python train.py --model="image denoising model" --image_size=48 --task="denoising" --drop_path=0.05 --stem="single" --widths=[48] --learning_rate=0.0041 --max_grad_norm=0.5 --lr_schedule="cosine" --warmup_steps=970 --weight_decay=0.05
Rows from block 8 of a small image denoising model, named by matrix and row number. Rows with one number belong to one channel. Each number is 128 + 24 x the weight over its row's rms, rounded and kept within 0 to 255. All counts start at 0. Numbers have three digits each. After the name is the row's rms in percent of the matrix's.
After each channel's rows are labels from the 100 images, of 14976, where the channel reaches its highest value: "top examples" is what is common among them; "colour at peak" is the nearest of a few named colours to the mean colour under the peak. Only what is clearly more common there than usual is listed. The data: retinal OCT scans (Kermany 2017).
# convs0: first 3x3 conv (model.blocks.8.convs.0.weight, 48x48x3x3, each kernel summed), inputs 0-47
# convs1: second 3x3 conv (model.blocks.8.convs.1.weight, 48x48x3x3, transposed, each kernel summed), outputs 0-47

convs0.47 129:165086151146146096150135134120131094106093087123101116116072132135117128158116165130097138114125085148085137131118137125137100159122084118099123
convs1.47 194:126132057114125118121131120131131125128139141148099104137153134132137123139131149111112142141137122138131166140124138123132130143012134155101103
top examples: finding: drusen
colour at peak: grey

convs0.39 091:123133134110145122118172076158142115135104084155112111145086149088126101117156112104120117141120149140116168110141132135135130139114123048109142
convs1.39 091:140137145126148135114139133122135111106119106101146149126115161087150149126157050119131116134097135107151078138138135136117108130187097091164123
top examples: finding: choroidal neovascularization; finding: drusen
colour at peak: grey

convs0.3 087:118079125120130148127105156118117149114122185146124158108131118120148103120110103120139130052124143148054117133128136146123125116156102124160139
convs1.3 045:139116129102199133123185110159091127136106162124150129129147107121143162102134125126119115172134135135145151113136110095115151184170142135131126
top examples: finding: diabetic macular edema
colour at peak: grey

convs0.11 100:111150106158096089132106141164140115098123107155108168111089113144123141155127125117175107109109120127095137121138182108137146105117083140150091
convs1.11 061:116089103143135148137130101141131161160124125159121068134131130121142133122110121116124129116127136139140127103150089121103063165174143074135167
top examples: finding: drusen
colour at peak: grey; white

convs0.4 093:182145123104167063108130099131134081161089111130122131097096157138117129094158121119154137127147146133111143150135127126147123085093118108124129
convs1.4 121:140128123120151126161122134131120133066114095122134114131091119103133171122140089147117114115156102149147125126135141112087114048160102127142099
top examples: finding: choroidal neovascularization
colour at peak: grey

convs0.25 066:149125142119145142100136149128116083127139136124106130146102133141136136157094158159059138120107126147104132185124125195124108115146158106110107
convs1.25 055:125147110163160132161147131137128147101114152118127143115138129106096141104133117116128143122076138131131117145147110119125142171122062158054161
top examples: finding: choroidal neovascularization
colour at peak: grey; white

convs0.21 103:153104121150110116150128144132099146153106171095188108134119131130071132167149135120137118097086088117091124096154127109140134099114142133106126
convs1.21 109:146138131123108120129122131141160117128125135112123079125151097126092132141109083120144165143086046142108134128129072142131122119111116153146164
top examples: finding: choroidal neovascularization
colour at peak: grey

convs0.5 159:138142107129153108141130138111113099140075101078126117107125158149177130140101125133117135087090118126103124141101123086139130161120138117060121
convs1.5 132:112130131110157130118111127131130114143101111111127158124148125131125124131128144096119104132057123129161160122109082138146140125046115182115106
top examples: finding: normal
colour at peak: grey

convs0.32 080:120142087156143115123128112128073143137151137124188126131146108075115115117158132133158115064111127120105145123129147122132182102098125145124131
convs1.32 089:134114119085135137114135172108149140155118144072136138143123141174067104107118107131151101149122118101134126158088145129125137148096127126091085
top examples: finding: choroidal neovascularization
colour at peak: grey

convs0.17 086:104138163114129119132090113098127131141128110114113147123084147109133102120175126131148137055087122131113122139098092160107117173153126088128127
convs1.17 086:125109216088117115143119133120122129105129123126128147108152135147139122086118106135117141155122131103134114153117169124138133128195116132132184
top examples: finding: choroidal neovascularization
colour at peak: grey

convs0.42 097:110133179129136128149155125123120121116122133138067133117138140155114156161113110140047160103105108144117112132109156136108101116165117091144133
convs1.42 100:147150061147155126137126096134127149133118133131113117116133131121121118102148190105117156141138115147125198141106130138108110124100138190120145
top examples: finding: choroidal neovascularization
colour at peak: grey

convs0.33 067:143116139181073102148132131166108148123122099111101166112164145098096146132118113101119137132145147134080132119145119132137148160143074100111116
convs1.33 049:122144106133141118118131127127166104094102118163148116123140074095082104147120125128112160115106145114168093095139138152118127097081154105143167
top examples: finding: diabetic macular edema
colour at peak: grey

convs0.35 097:183140129150130111124120112134097153123093146140108070094126160117081129188169139125118146104108129131119150123144122146119127126107091092109139
convs1.35 087:115138161145086127118153143144124134101135127112144064148142106113117137055133151129149174135078098121106143130121112131121122094161140132107146
top examples: finding: choroidal neovascularization; finding: drusen
colour at peak: grey; white

convs0.2 071:083102124159141093157129135126107124134117154166093124148108158113117092115145129139094093134117082121101125089166142121133150138127153186153128
convs1.2 060:148133128107158118119056168138144142144113098114186133124154137131164156175136141123131149137160123127156137097113124130124093116141142127155173
top examples: finding: choroidal neovascularization
colour at peak: grey

convs0.31 080:136176112144150093143131128101102092129133108109144154138164129122071105115130084134136092152106135137077141117160144136126131134110103089095152
convs1.31 088:140142082093098122130161123102136122128144129124110130143109139122088113139137090134099163133144124108133121115105139110182131146041153101132118
top examples: finding: choroidal neovascularization
colour at peak: grey

convs0.8 100:144139125097168094093115120117113139118077104121126159118122123102164171162136113129177127105135119119126152138117135117115115098100102072087112
convs1.8 087:163138155132131148134120160112097095134112128135163130110117140127087116104145181150087141145139124107133153130124127135091130162207138157123149
top examples: finding: normal
colour at peak: grey

convs0.24 097:121111095083148075147110131139122095111125114086085106123093120091112098103156111145131135148104153149147122138129131113132152180142103133145163
convs1.24 086:156147171144118142126097112117116154169151168166110107134169126123144094082133119123154077124117168114122119113156138118112144150178117130110134
top examples: finding: choroidal neovascularization
colour at peak: grey

convs0.34 092:113127154115094116094138118133141117086128097131076156134100132138160087105136109100132120130146164119135126098093187142128083147122140167133142
convs1.34 070:121104106125112156126110097138151118132138135131090100137132105126076145127129120151125143121091094107118112163152079123129098132155127043114120
top examples: finding: drusen
colour at peak: grey; white

convs0.36 091:127102155124087126093128119127139038162116112111181114117094142120128135125120102106120108122135128141130144136115134112119073114107089132116151
convs1.36 163:120132142155145141119135122113113150146124113119105137143179106128129139160121111125131134154139137145129108169120120100147187107026134134128123
top examples: finding: normal
colour at peak: grey