A small image denoising model, trained from scratch.
Model: 0.765M parameters, arch rcan, norm none, activation relu, depths [18], widths [48].
Training: adamw at rate 0.0041, 19500 steps, batches of 128.
Data: trained on retinal OCT scans (Kermany 2017), 98430 training examples.
Rows from block 12 of a small image denoising model, named by matrix and row number. Rows with one number belong to one channel. Each number is 128 + 24 x the weight over its row's rms, rounded and kept within 0 to 255. All counts start at 0. Numbers have three digits each.
After each channel's rows are labels from the 100 images, of 14976, where the channel reaches its highest value: "strongest on" is what is common among them; "colour at peak" is the nearest of a few named colours to the mean colour under the peak. Only what is clearly more common there than usual is listed. The data: retinal OCT scans (Kermany 2017). In brackets: how many of the 100.
# convs0: first 3x3 conv (model.blocks.12.convs.0.weight, 48x48x3x3, each kernel summed), inputs 0-47
# convs1: second 3x3 conv (model.blocks.12.convs.1.weight, 48x48x3x3, transposed, each kernel summed), outputs 0-47

convs0.35:137132117153112138102127127116113115112116071099144130132069118081109107155117072128143128133118124108136126110164121130143128149138124063087156
convs1.35:134131110104128105131137125131144139135150129108121125125168190167147123065095098110118114124122123119128177095091146139124086113104125156123084
strongest on: finding: normal (93)
colour at peak: grey (94)

convs0.29:137125117125142131159136079131116126116122171083156134100115120127134164067111060111142108126127129133119126146143093103118097137113120086113159
convs1.29:094127129116118120130130122186124152136127128184130079116139111125063124144122161136115156118109104151148125114125106119135124054137105115147131
strongest on: finding: normal (99)
colour at peak: grey (97)

convs0.3:149131121115081113122118113109155114122125111129076136139102136131157088144118119107121164099113024132129130118129126137149107136130131102145115
convs1.3:112113118127125139128137119059125108135115091108147103123138155125122118102155126120131125174052099102114121112107125145173106139140137115128079
strongest on: finding: normal (96)
colour at peak: grey (86)

convs0.22:145097122127149118113116082075162174128098156119129133145099126139150091139126078161140124142148102143123127113110139170096133108114166108111100
convs1.22:157158157096132103142129145145102108130135115147150161114122170130121122119100125109099083132069083135137114143140130147095114147162073123117104
strongest on: finding: choroidal neovascularization (86)
colour at peak: grey (80)

convs0.19:105107113103104073099110127122098104154137085105127139143114141128116078097130112127165116156158078118142143128102126123135116163104109079129139
convs1.19:133147117151066135154123099134137108113128085167125097097121122153107116138126060133115117166137114094085104140101103123143134156144134129105136
strongest on: finding: choroidal neovascularization (70)
colour at peak: white (42)

convs0.13:117155092111108136123154097120128122122141135117092023110160121146156135134091151123113147157160116117125128123135146141120131155126131096121155
convs1.13:133138104138107132128105099094126138144116107129142125142137130142065116138075134097127110118039090132137134147130114123122123102121075125121133
strongest on: finding: normal (99)
colour at peak: grey (91)

convs0.40:131058154103150144128062130128106122083113117148127117114105096118161145138165126106149112110144114119117113141117131124106094088125141126083138
convs1.40:113147133148111120129138125111143132122151137193124039137148143130119109154096135152116126144138121125125128141125111142164136149201121107113145
strongest on: finding: drusen (49)
colour at peak: grey (93)

convs0.21:127103119145074113111138156108129113124117139135146093129119118110039096102110135142150132133126154140085130159114125156105136140143089155152138
convs1.21:161121127135154133173129120133137125109135115127128131118196072158074125165140096136122134121108125121121118144121122169147132158116179144104097
strongest on: finding: normal (95)
colour at peak: grey (97)

convs0.4:132105164145097081125091145114118132116112123111087158102106083132159111092168140105178095120128164130119110092121113122127128167132141147131127
convs1.4:128116143071136133129095159172146139112168173097146136100136099153166074095118132125111099117105130141134152138129137115093141158142117133104144
strongest on: finding: diabetic macular edema (36)
colour at peak: grey (64)

convs0.38:094111146123133079148106154132134094092111113111146156111122120147116172093124083121151124138112101164099129159105101145100097128148142080108121
convs1.38:128126074155139134142170114146091144144148153092127166130150121141132104116150127124133144103122156069107112130103174150132147124128077124114167
strongest on: finding: choroidal neovascularization (82)
colour at peak: grey (95)

convs0.37:095129126143117133110132103121107141100135140093184120104126123073151150106110121158100117114121137133120110118154170115144129063133160103155167
convs1.37:157163097115131135140121116110126129130108097178102113150143111119104139131125142144155126111077117059107128172166102127156122137147090098117122
strongest on: finding: normal (81)
colour at peak: grey (78)

convs0.6:148133097148084119135127094124107143100160095110107137122102111156077125106063111151103132164113111087113123116119156118122144137152133125171126
convs1.6:115100131131113126119123074174131123142106139150143110132112133156083126184072167112115111132146130110133082134115119136150125102099113086147112
strongest on: finding: normal (99)
colour at peak: grey (100)

convs0.9:121121121117109135168118124111116150116134122123168149132105098155132166077109064150136122143124151149124092115143123110097117164182129088110144
convs1.9:158096155146194117148145160194121119148137149126145145124149145147144083153161151104101110123144098126155132145114147160112128117125152140139145
strongest on: finding: choroidal neovascularization (76)
colour at peak: grey (94)

convs0.39:118119134146126124122124123180171123145135088170124157145122139121142104205150114101139089122118135081136137088130127121167124122126128097106148
convs1.39:164107120096170138134116122104126139103125123090132127137104149117132169066143104121153170122169148139121160159150111112081110114116134147091126
strongest on: finding: choroidal neovascularization (75)
colour at peak: grey (91)

convs0.18:136141155126120127136180123113119129110116137086153146118121119148145150124057161112097138131121144138141118101117067132108091136149076117101112
convs1.18:109129121165117128118109144112124086131135135100093097140114099150128120110136152137074114143154125125146106149129093120138140120130168139181052
strongest on: finding: normal (95)
colour at peak: grey (94)

convs0.41:128152120115114085123111170140116117130107142129190150153110147118155162095145099122126076146107173112128134138092103118100117151117109157147155
convs1.41:125103127110117169157134102147129129125131124090108136103108147129052114133090060114126149099108159109124138150157141132128140125124119126151084
strongest on: finding: choroidal neovascularization (74)
colour at peak: grey (88)

convs0.34:152130136105088085107139132130138152102130131123090146121116120099122090092139070118133119151105155132110155132110121141105088186099117094122150
convs1.34:120107110116050154132128123080154118147149134163158121133145131126080134171142118122151118148063096127135145131133109129152149131133140105113131
strongest on: finding: normal (84)
colour at peak: grey (98)

convs0.17:124106111124160136158131091120119103159137085130089133114117124085122117077081172088165128157126139132125133104128101092124121114095115123130161
convs1.17:137141101155113115123140065133123151104129128191158092126139136136109135156117177106090130151144157124118137142120089129113131074110128140113154
strongest on: finding: normal (100)
colour at peak: grey (100)

convs0.44:105138149128112103176121141117127126142126100082134156122112110135130100103149146134169127083116143143083143104134075158128116085139128156129178
convs1.44:145115116117134100111113165120139112106152156121160096135092151139129131143153149095129149103124165132165122139114057123098153097165142138084124
strongest on: finding: choroidal neovascularization (62); finding: drusen (37)
colour at peak: grey (99)

convs0.26:119139091110164126111133135142116102112086158152110132118152143149156146129151166097172115162117098117094137142077133123136133083132074128137132
convs1.26:161152119138157119169126093134101127121127100095149091149121113136088116115154105117132129097121129127133153128145070116131134134149202101100105
strongest on: finding: drusen (36)
colour at peak: grey (84)

convs0.23:149141142120114122144143097113134081119146103136080159130110140132093093166116134117156175114125109129132123110117159135131105120133121042138111
convs1.23:127126105129135131131143160034127144134130146034118138126104132130146144102132151124101137133101147132132110147139117134147127138113135104118153
strongest on: finding: normal (87)
colour at peak: grey (86)

convs0.27:119134126133118117096126117164103119101109123163160182117097112098126143120120059103160123139076117121123147113113078119115145113119119091140117
convs1.27:086049157118113122153132092145141141126134125151108115141108120112136128192098084131115137112175131145098123107131115135130121126115101142097142
strongest on: finding: drusen (80)
colour at peak: grey (85)

convs0.36:170134124134083112138155130118143125139141100113147152170133166107097103113043121129090095109114143133107127114134117144141133137141128131077127
convs1.36:103139133085133115131132163113136136120131136156120099175134151181035144149156126133111132128143132144126140114170155132114110139148137117122099
strongest on: finding: normal (94)
colour at peak: grey (68)

convs0.30:112131133133120141124169145122118101111118122123136122114118168115198094096113086118156138099128089139104138141121084121127121099110108075108093
convs1.30:140142127116135090129100118123128132142139131112126084130128112131124145076103197134120126134069063143121115122128089147114135122154130171110145
strongest on: finding: normal (93)
colour at peak: grey (94)

convs0.28:112139135116072130149089069157117129139106148121142116109165123130138139133125141085147111143129093132085142131137139097122108112108142183125177
convs1.28:117143107126093154117129103120125146130139125170135085135130124134041140143119129130132124128088140144137110135123060134122118128134089097134082
strongest on: finding: normal (99)
colour at peak: grey (98)

convs0.7:141136162134122120144120155167158153095141137128094085114116136119116107115145140075155136079065122121106094117130096138155098117149121101132142
convs1.7:105094138122102139117131143114114132130109103127126100139143151132154128118089113119101121179111070145119164146088148127142126073149089141085101
strongest on: finding: choroidal neovascularization (63)
colour at peak: grey (67)