From a checkpoint of a small image denoising model.
Training: adamw at rate 0.0041, batches of 128.
Data: trained on retinal OCT scans (Kermany 2017), 98430 training examples, 25.4 epochs.
Rows from block 10 of a small image denoising model, named by matrix and row number. Rows with one number belong to one channel. Each number is 50 + 10 x the weight over its row's rms, rounded and kept within 0 to 99. All counts start at 0. After the name is the row's rms in percent of the matrix's.
After each channel's rows are labels from the 100 images, of 14976, where the channel reaches its highest value: "strongest on" is what is common among them. Only what is clearly more common there than usual is listed. The data: retinal OCT scans (Kermany 2017).
# convs0: first 3x3 conv (model.blocks.10.convs.0.weight, 48x48x3x3, each kernel summed), inputs 0-47
# convs1: second 3x3 conv (model.blocks.10.convs.1.weight, 48x48x3x3, transposed, each kernel summed), outputs 0-47

convs0.41 117:53 66 47 47 39 46 55 50 40 40 58 51 49 62 55 23 54 55 54 32 40 68 26 68 59 41 46 59 39 46 63 49 25 52 50 48 46 44 56 48 43 48 52 51 54 46 42 49
convs1.41 124:36 59 45 61 45 50 46 42 59 54 45 56 63 34 47 49 35 39 41 66 52 44 28 41 50 31 62 47 61 51 45 26 48 55 46 37 56 51 37 52 49 44 41 37 57 66 61 50
strongest on: finding: normal

convs0.29 075:37 43 53 48 34 45 59 52 52 50 47 64 40 44 46 54 37 53 69 46 52 41 59 17 56 62 59 44 69 52 56 42 54 54 35 51 48 32 50 52 58 48 54 49 57 47 45 29
convs1.29 068:45 47 72 35 53 63 58 38 50 54 55 39 58 43 51 52 65 51 48 42 53 43 33 67 40 35 49 61 44 46 49 63 55 48 52 71 50 53 31 50 39 48 62 53 39 30 55 63
strongest on: finding: choroidal neovascularization

convs0.35 080:43 34 52 51 45 37 48 48 54 40 59 42 33 31 63 49 53 74 47 34 40 47 62 36 52 54 45 60 45 53 24 53 44 54 53 50 44 44 39 77 49 52 39 52 51 49 50 51
convs1.35 103:51 50 46 50 57 57 54 51 43 57 42 44 64 58 49 41 51 50 50 53 58 63 29 56 45 50 54 59 56 53 58 13 44 59 45 55 40 56 51 48 48 48 61 55 42 14 56 53
strongest on: finding: diabetic macular edema

convs0.43 143:45 45 53 48 46 43 47 39 61 55 53 56 47 18 41 55 43 27 42 51 52 53 42 58 54 61 37 41 55 48 47 53 67 48 52 52 60 56 43 51 35 34 25 40 48 66 52 52
convs1.43 107:47 49 58 50 48 55 55 58 34 49 45 44 30 79 60 38 64 64 57 44 56 55 47 43 58 42 55 48 46 55 67 44 37 32 71 68 44 42 57 54 51 54 66 49 54 50 51 45
strongest on: finding: choroidal neovascularization

convs0.37 089:56 51 55 49 57 53 43 37 53 49 53 48 66 46 61 51 49 38 38 57 56 51 51 44 55 31 84 57 43 59 18 48 65 55 40 45 45 56 46 44 52 51 46 55 43 47 52 66
convs1.37 099:40 47 53 49 61 59 53 52 43 62 40 45 61 40 41 46 53 54 58 49 48 53 35 39 33 58 47 48 44 61 22 53 47 65 40 54 55 49 52 54 60 44 38 47 60 48 50 15
strongest on: finding: diabetic macular edema

convs0.46 066:46 54 44 62 57 44 56 51 49 54 53 53 44 67 50 44 50 41 50 46 76 33 37 55 62 59 49 34 39 53 54 53 59 34 54 56 33 65 62 52 57 61 49 28 34 38 44 55
convs1.46 085:61 49 56 49 59 66 27 52 47 45 57 49 42 46 60 48 43 48 57 40 39 79 58 43 37 43 40 47 68 41 33 51 32 45 46 56 32 55 53 40 45 50 41 60 46 56 40 53
strongest on: finding: choroidal neovascularization

convs0.5 102:55 45 52 53 54 44 32 43 48 45 48 49 66 46 55 59 53 34 56 22 54 41 52 40 13 60 63 56 51 56 47 64 54 41 57 52 41 42 52 57 54 47 46 46 60 38 50 50
convs1.5 093:47 59 61 44 41 43 48 64 66 46 46 30 44 47 42 57 43 43 47 62 48 56 37 62 34 44 55 60 57 41 60 30 47 58 39 64 51 41 46 51 58 57 55 53 35 61 37 24
strongest on: finding: choroidal neovascularization

convs0.21 084:40 41 62 59 59 50 61 49 44 43 52 63 65 38 54 52 47 62 47 56 44 51 50 62 39 53 68 57 26 57 36 37 61 58 55 43 50 54 45 54 43 32 23 62 43 48 43 49
convs1.21 095:55 51 56 61 49 41 50 50 61 46 34 36 52 63 46 42 53 46 44 40 56 44 51 41 51 59 30 45 55 51 62 55 36 63 43 55 58 33 28 46 54 66 81 47 47 51 61 47
strongest on: finding: diabetic macular edema

convs0.36 107:47 54 39 48 62 30 31 42 38 52 45 40 37 38 56 45 51 53 42 33 35 47 61 52 59 54 44 42 61 53 29 38 25 61 61 54 52 51 56 43 49 43 52 43 41 63 53 57
convs1.36 139:47 39 43 35 54 57 50 42 25 51 68 57 60 50 39 56 57 40 51 64 46 53 26 54 50 45 49 47 31 52 38 19 50 59 39 58 49 52 42 51 49 49 51 46 60 48 45 46
strongest on: finding: choroidal neovascularization

convs0.22 067:48 48 48 61 36 52 66 62 53 55 65 46 69 38 36 63 58 57 65 71 35 49 51 49 54 51 42 51 57 47 48 46 55 56 39 50 36 72 33 48 36 46 45 56 32 55 59 48
convs1.22 065:43 59 50 43 56 60 54 55 51 50 48 59 43 55 55 46 44 50 46 36 43 64 74 42 47 63 51 45 45 48 42 76 60 47 50 44 41 55 84 54 43 37 44 62 68 47 42 50
strongest on: finding: normal

convs0.11 069:22 46 56 46 59 60 38 52 53 51 29 47 57 50 63 61 55 52 50 57 57 43 42 57 52 49 45 42 53 49 46 36 58 62 44 47 35 52 65 65 34 34 38 54 42 60 64 66
convs1.11 081:65 46 39 47 45 41 44 38 52 56 58 74 35 60 40 40 46 40 50 29 46 47 49 47 53 52 41 47 38 46 45 52 51 40 44 46 61 46 65 33 38 54 44 54 38 35 24 41
strongest on: finding: drusen

convs0.47 101:35 34 49 50 52 38 56 55 37 44 40 45 53 47 41 74 53 60 37 45 58 43 52 50 31 61 50 49 34 55 67 62 58 50 46 44 42 63 37 39 51 38 57 62 44 52 35 63
convs1.47 106:44 58 55 49 50 36 46 54 55 50 51 50 32 46 63 44 35 40 44 57 33 59 53 45 66 55 52 42 71 26 43 58 35 42 52 51 53 42 32 49 49 72 53 41 48 58 57 64
strongest on: finding: choroidal neovascularization

convs0.39 164:29 43 54 45 50 56 48 45 40 55 51 44 50 50 46 36 45 36 50 56 39 52 51 53 76 53 53 33 48 48 49 52 69 51 56 54 43 42 63 47 41 39 28 42 55 77 64 43
convs1.39 138:56 57 61 50 31 49 47 56 39 49 56 53 26 57 49 28 53 42 46 54 54 48 37 39 55 48 24 51 47 54 48 37 48 25 76 57 45 48 53 53 52 55 53 59 47 38 51 50
strongest on: finding: diabetic macular edema

convs0.44 103:45 49 49 56 48 62 43 46 66 50 63 56 30 15 57 71 50 62 58 67 39 45 45 44 53 52 52 51 48 58 43 53 57 51 35 45 55 33 40 44 47 47 43 55 56 61 55 40
convs1.44 087:44 47 47 44 61 50 55 58 48 52 34 44 70 59 46 46 54 24 37 42 49 57 79 37 40 51 60 49 50 44 31 64 39 44 56 43 55 57 50 55 48 48 31 48 61 42 49 53
strongest on: finding: drusen