From a checkpoint of a small image denoising model.
Training: adamw at rate 0.0041, 19500 steps, batches of 128.
Data: 98430 training examples, 25.4 epochs.
Rows from block 9 of a small image denoising model, named by matrix and row number. Rows with one number belong to one channel. Each number is 128 + 24 x the weight over its row's rms, rounded and kept within 0 to 255. All counts start at 0.
After each channel's rows are labels from the 100 images, of 14976, where the channel reaches its highest value: "responds to" is what is common among them. Only what is clearly more common there than usual is listed. The data: retinal OCT scans (Kermany 2017). In brackets: how many of the 100.
# convs0: first 3x3 conv (model.blocks.9.convs.0.weight, 48x48x3x3, each kernel summed), inputs 0-47
# convs1: second 3x3 conv (model.blocks.9.convs.1.weight, 48x48x3x3, transposed, each kernel summed), outputs 0-47

convs0.31 [128 117 170 130 151 118 155 147 113 130 140 125 167 136 102 121 160 137 127  85 109 141 112  94  93  97 140 152 101 108 157 113 116 140  78 132 133 125  81 180 126 115 153 114 146 143  85 145]
convs1.31 [136 156  95 145 128 126 101 114 138 108 126 104 102 159 154  84  95 113 122 117 169 122 143 117 133 123 124 115 121 116 137 138 152 109 174 105 114 158 176 109 126 113 108 137  65 119  75 135]
responds to: finding: normal (96)

convs0.32 [ 77 156 101 139 125 125  94 169  95 118 113 120  86 147 123 135 126  75 126  92 142 134  99 108 101 115 115 139  96 128 155 102 112 131 173 123 144 152 151 111 140 155 166 118 110 144 107 138]
convs1.32 [165 142 168 113 144 106 185 119 147 140 146 145 162 111 117 157 137 177 114 121 119 150  96 140 145 121 123 127 147 123  97 139  88 171 108 160 125 130  98 127 138 165 102 130 155  88 119 127]
responds to: finding: normal (85)

convs0.1 [111 102 124 180  69 120 102 130 139 142 167 149 141 169 128 104 155  82 155 155 101 101 100 118 132 141 131 127 136 111 102 129 138 135  99 102  98 153 148 127 117  99 103 162 146 114 126 139]
convs1.1 [136 124 168 102 156 162 140  97 131 161  98 124 128 107 120 104 131 196 108 106 142 146  96 100 138 102 127 141 110 125 123 111 115 159 115 157 147 119 109 133 110 144 127 190 129 174 132 115]
responds to: finding: normal (92)

convs0.46 [104 113 147 129 122 104 127 138 164 137  97 113  96 107 177 114 143  50 102 139 156 122 118  91 146 133 160 109  99 129  84 124 135 138  85 151 135 156 118 142 115 103 130 107 133 126 133 143]
convs1.46 [144  92 127 163 126 146 147 111 110 132 130 135 148 128 102 100 124 104 136 126 138 122  91 122 124 149 125 149 133 129 139  78 100 119 114 163  97 124  41 152 132 127  92 125 129 144 143  77]
responds to: finding: choroidal neovascularization (88)

convs0.2 [123 107 122 128 167 120 113 124 137 113 106  87 146 124  92 166 120 184 145 120 122 120 145 154 117  70 104 110 120 114 116 146  45 138 144 147 128 124 132 113 106 113 129 107 102 135 143 124]
convs1.2 [108 113  80 113  99 129  93 128 114  89 159 148 133 128 140 103 120  71 127 164 142 126 138 134 151  97 135 141 105 141 140  49 153 111  98 106 109 149 106 140 126 121 115 115 140 144 112 135]
responds to: finding: normal (99)

convs0.39 [136 121 140 121 148 141 106 104 134 131 161 138 147  99 163 145 121  73 113 149 132 139 130 126  96  93 132  99 105 127 115 109 139 137 142 138  89  98 123 102 129  94 141 116 159 162  48 140]
convs1.39 [165  95 122 114 110 141 102 144  80 129 129  98 109 145 107 132 129  95 107 117 121 112 177 116 146 134 140 127  95 134  92 117  90 133 105 116 118 138 195 117 137 121  93 127 148 120  74 130]
responds to: finding: normal (100)

convs0.3 [160 139 143 108 117 109 131 163 142 117 105 105 100 117 153 126 137 156  82 143  91 136 142 139 122 119 148 149 153 101 103 136 143 140 126 127 182 128 126 152  98 132 110 152  95  70 147  74]
convs1.3 [121 145 148 117 170 134 117 154 140  87 112 118 141 146 134 127 152 143 134 109 148 119 114 141 107 167 183 100  65 143 120 118 160 130 136  99 131 134 159 118 124 129 161 134 115 159 168 177]
responds to: finding: diabetic macular edema (49)

convs0.36 [164 157 102 140 125 107 132 138 143 130 153  89 123 103 112 149 147 141 125 139 144 129 106 144 158  50 130 130 127 115 123 131 142 149  61 165 122 142 153 152 150 153 128  97 102 109 117 113]
convs1.36 [103  92  97  99 137  82 103 110 115 136 112 137 142 143 136 114 134 120 168 132 148 115 140 136 105  89 141 137  99 115 121 126 109 103 139  65 104 148 134 122 136  97 113 131 158 138  62 159]
responds to: finding: normal (97)

convs0.24 [118 117 154 141 103 136 172 107 157 121 142 130 114 117 137 174 131 140 137 155 121 160 103 130 152  79 117 157  35 119 124 131 148 137 121 110 140 118 130 145 124  97 114 163 137 113 111 136]
convs1.24 [140 114 148 186 161 139 100  78 117  87 100 124 152 110 111 118 142 155 115 129 101 113 177 135 117 182 126 139 184 149 128 132 130 125 130 117 129 107 124 137 104 143 117 137 123 166 128  99]
responds to: finding: diabetic macular edema (38)

convs0.0 [132 145 120 145 122 131 150 139 136 124 127 116 178 106 106 138 131 149 133 117 159 157 108 172 147 104 114 116  36 114 120 107 100 160  96 117 144 161  96 140 119 140 131 144 121 138  97 146]
convs1.0 [158 157 144 154 159 176  68 145 132 159  95 130  83 149 134 125 117 121 114 103 126 127 169 123 122 113 113 104 157 129 151 139 139 133 131 127 172 117 151  94 150 105 152 139 120  81 132 135]
responds to: finding: normal (90)

convs0.40 [136  95 123 114 144 133 127 159 134  82 134 115 102 158 104 160 148 124 124 128 126  91 143 115 147  59 116 146 163 141  56 114 154 111 146 127 115 132 128 122 153 146 117 131  94 111 127  98]
convs1.40 [ 73 168  79 124 107 140 144 143  97 153 148 143 164 133  92 103 129 113 145 137 123 120 104  95 124 147 133 135 126 117 145 146 113 107 105 167 124 156 126 104 117  83 121 125 145 134  77  91]
responds to: finding: normal (87)

convs0.42 [110 152 131 138 163 141 123 158 124 156 168 120 122 148 128 163 120 164 160 148 151 143 128  68 153 120 127  83 112 111 133 134 129 120  81 137 132 112 175 111 109 113  92  97 156 111 121 106]
convs1.42 [131 114 140 109  91 153 160 101 115 110 100 142 120 109 109 116 131  80 149  96 109  97 135 103 129 131 149 116 102 139 114 153 146 125 113 100 113 131  78 151 145 149 136 128 137 129  51 165]
responds to: finding: choroidal neovascularization (59); finding: drusen (29)

convs0.38 [146 130 111 113 121 132 126 123 128 119 139  92 101 130 107 115  87 102 122 137 126 143 112  94 154  98 123 158 129 121  82  43 178 139 128 137 139 103 140 154 137 140 151 135  99  89 149 137]
convs1.38 [120  97 117 124 111 124 136 131 121 111 142 151 134 130 127 118 146  94 130 130 130 109 144 103 107 106 106 148 122 143  10  99 112 132 118 114 124 151 137 130 123 118 138 148 102 126 115  76]
responds to: finding: normal (94)

convs0.20 [158 126 112 142 113 131 140 134 132 117 118 133 161  79 149  84 141  98 128 110 124 136  99 145 130 126 162 136 116 116 129  55 124 126 113 126 120 131  38 136 124 142 152 125 119 101 140 137]
convs1.20 [102 150 142 122  97 148 145 120 106 144 151 110 132  92 146 146 140  88 106 153 132  92 127  95 130 118 104 140 126 149  94 104 131 138 148 144 134 124  27 126 149 122 130 150 131 122 116 108]
responds to: finding: choroidal neovascularization (90)

convs0.23 [127 119  95 147 135 108 108 144 121 127 117 127 103 119 140 148 151  59 117 157 116 115 132 155 134 129  83 140 155 127 153 119 131  95  91 134  88 139 101 143 137 159  82 118 132  95 158 177]
convs1.23 [130 139 163 140 147 129 104 130 156  80 121 151 142 110 147 180 140 130 133 124 127 139 106 113 122 148 155 133 123 141 122 131  88 161 134  95  92 117 168  70 141  92 133 161 108 113 114 170]
responds to: finding: drusen (44)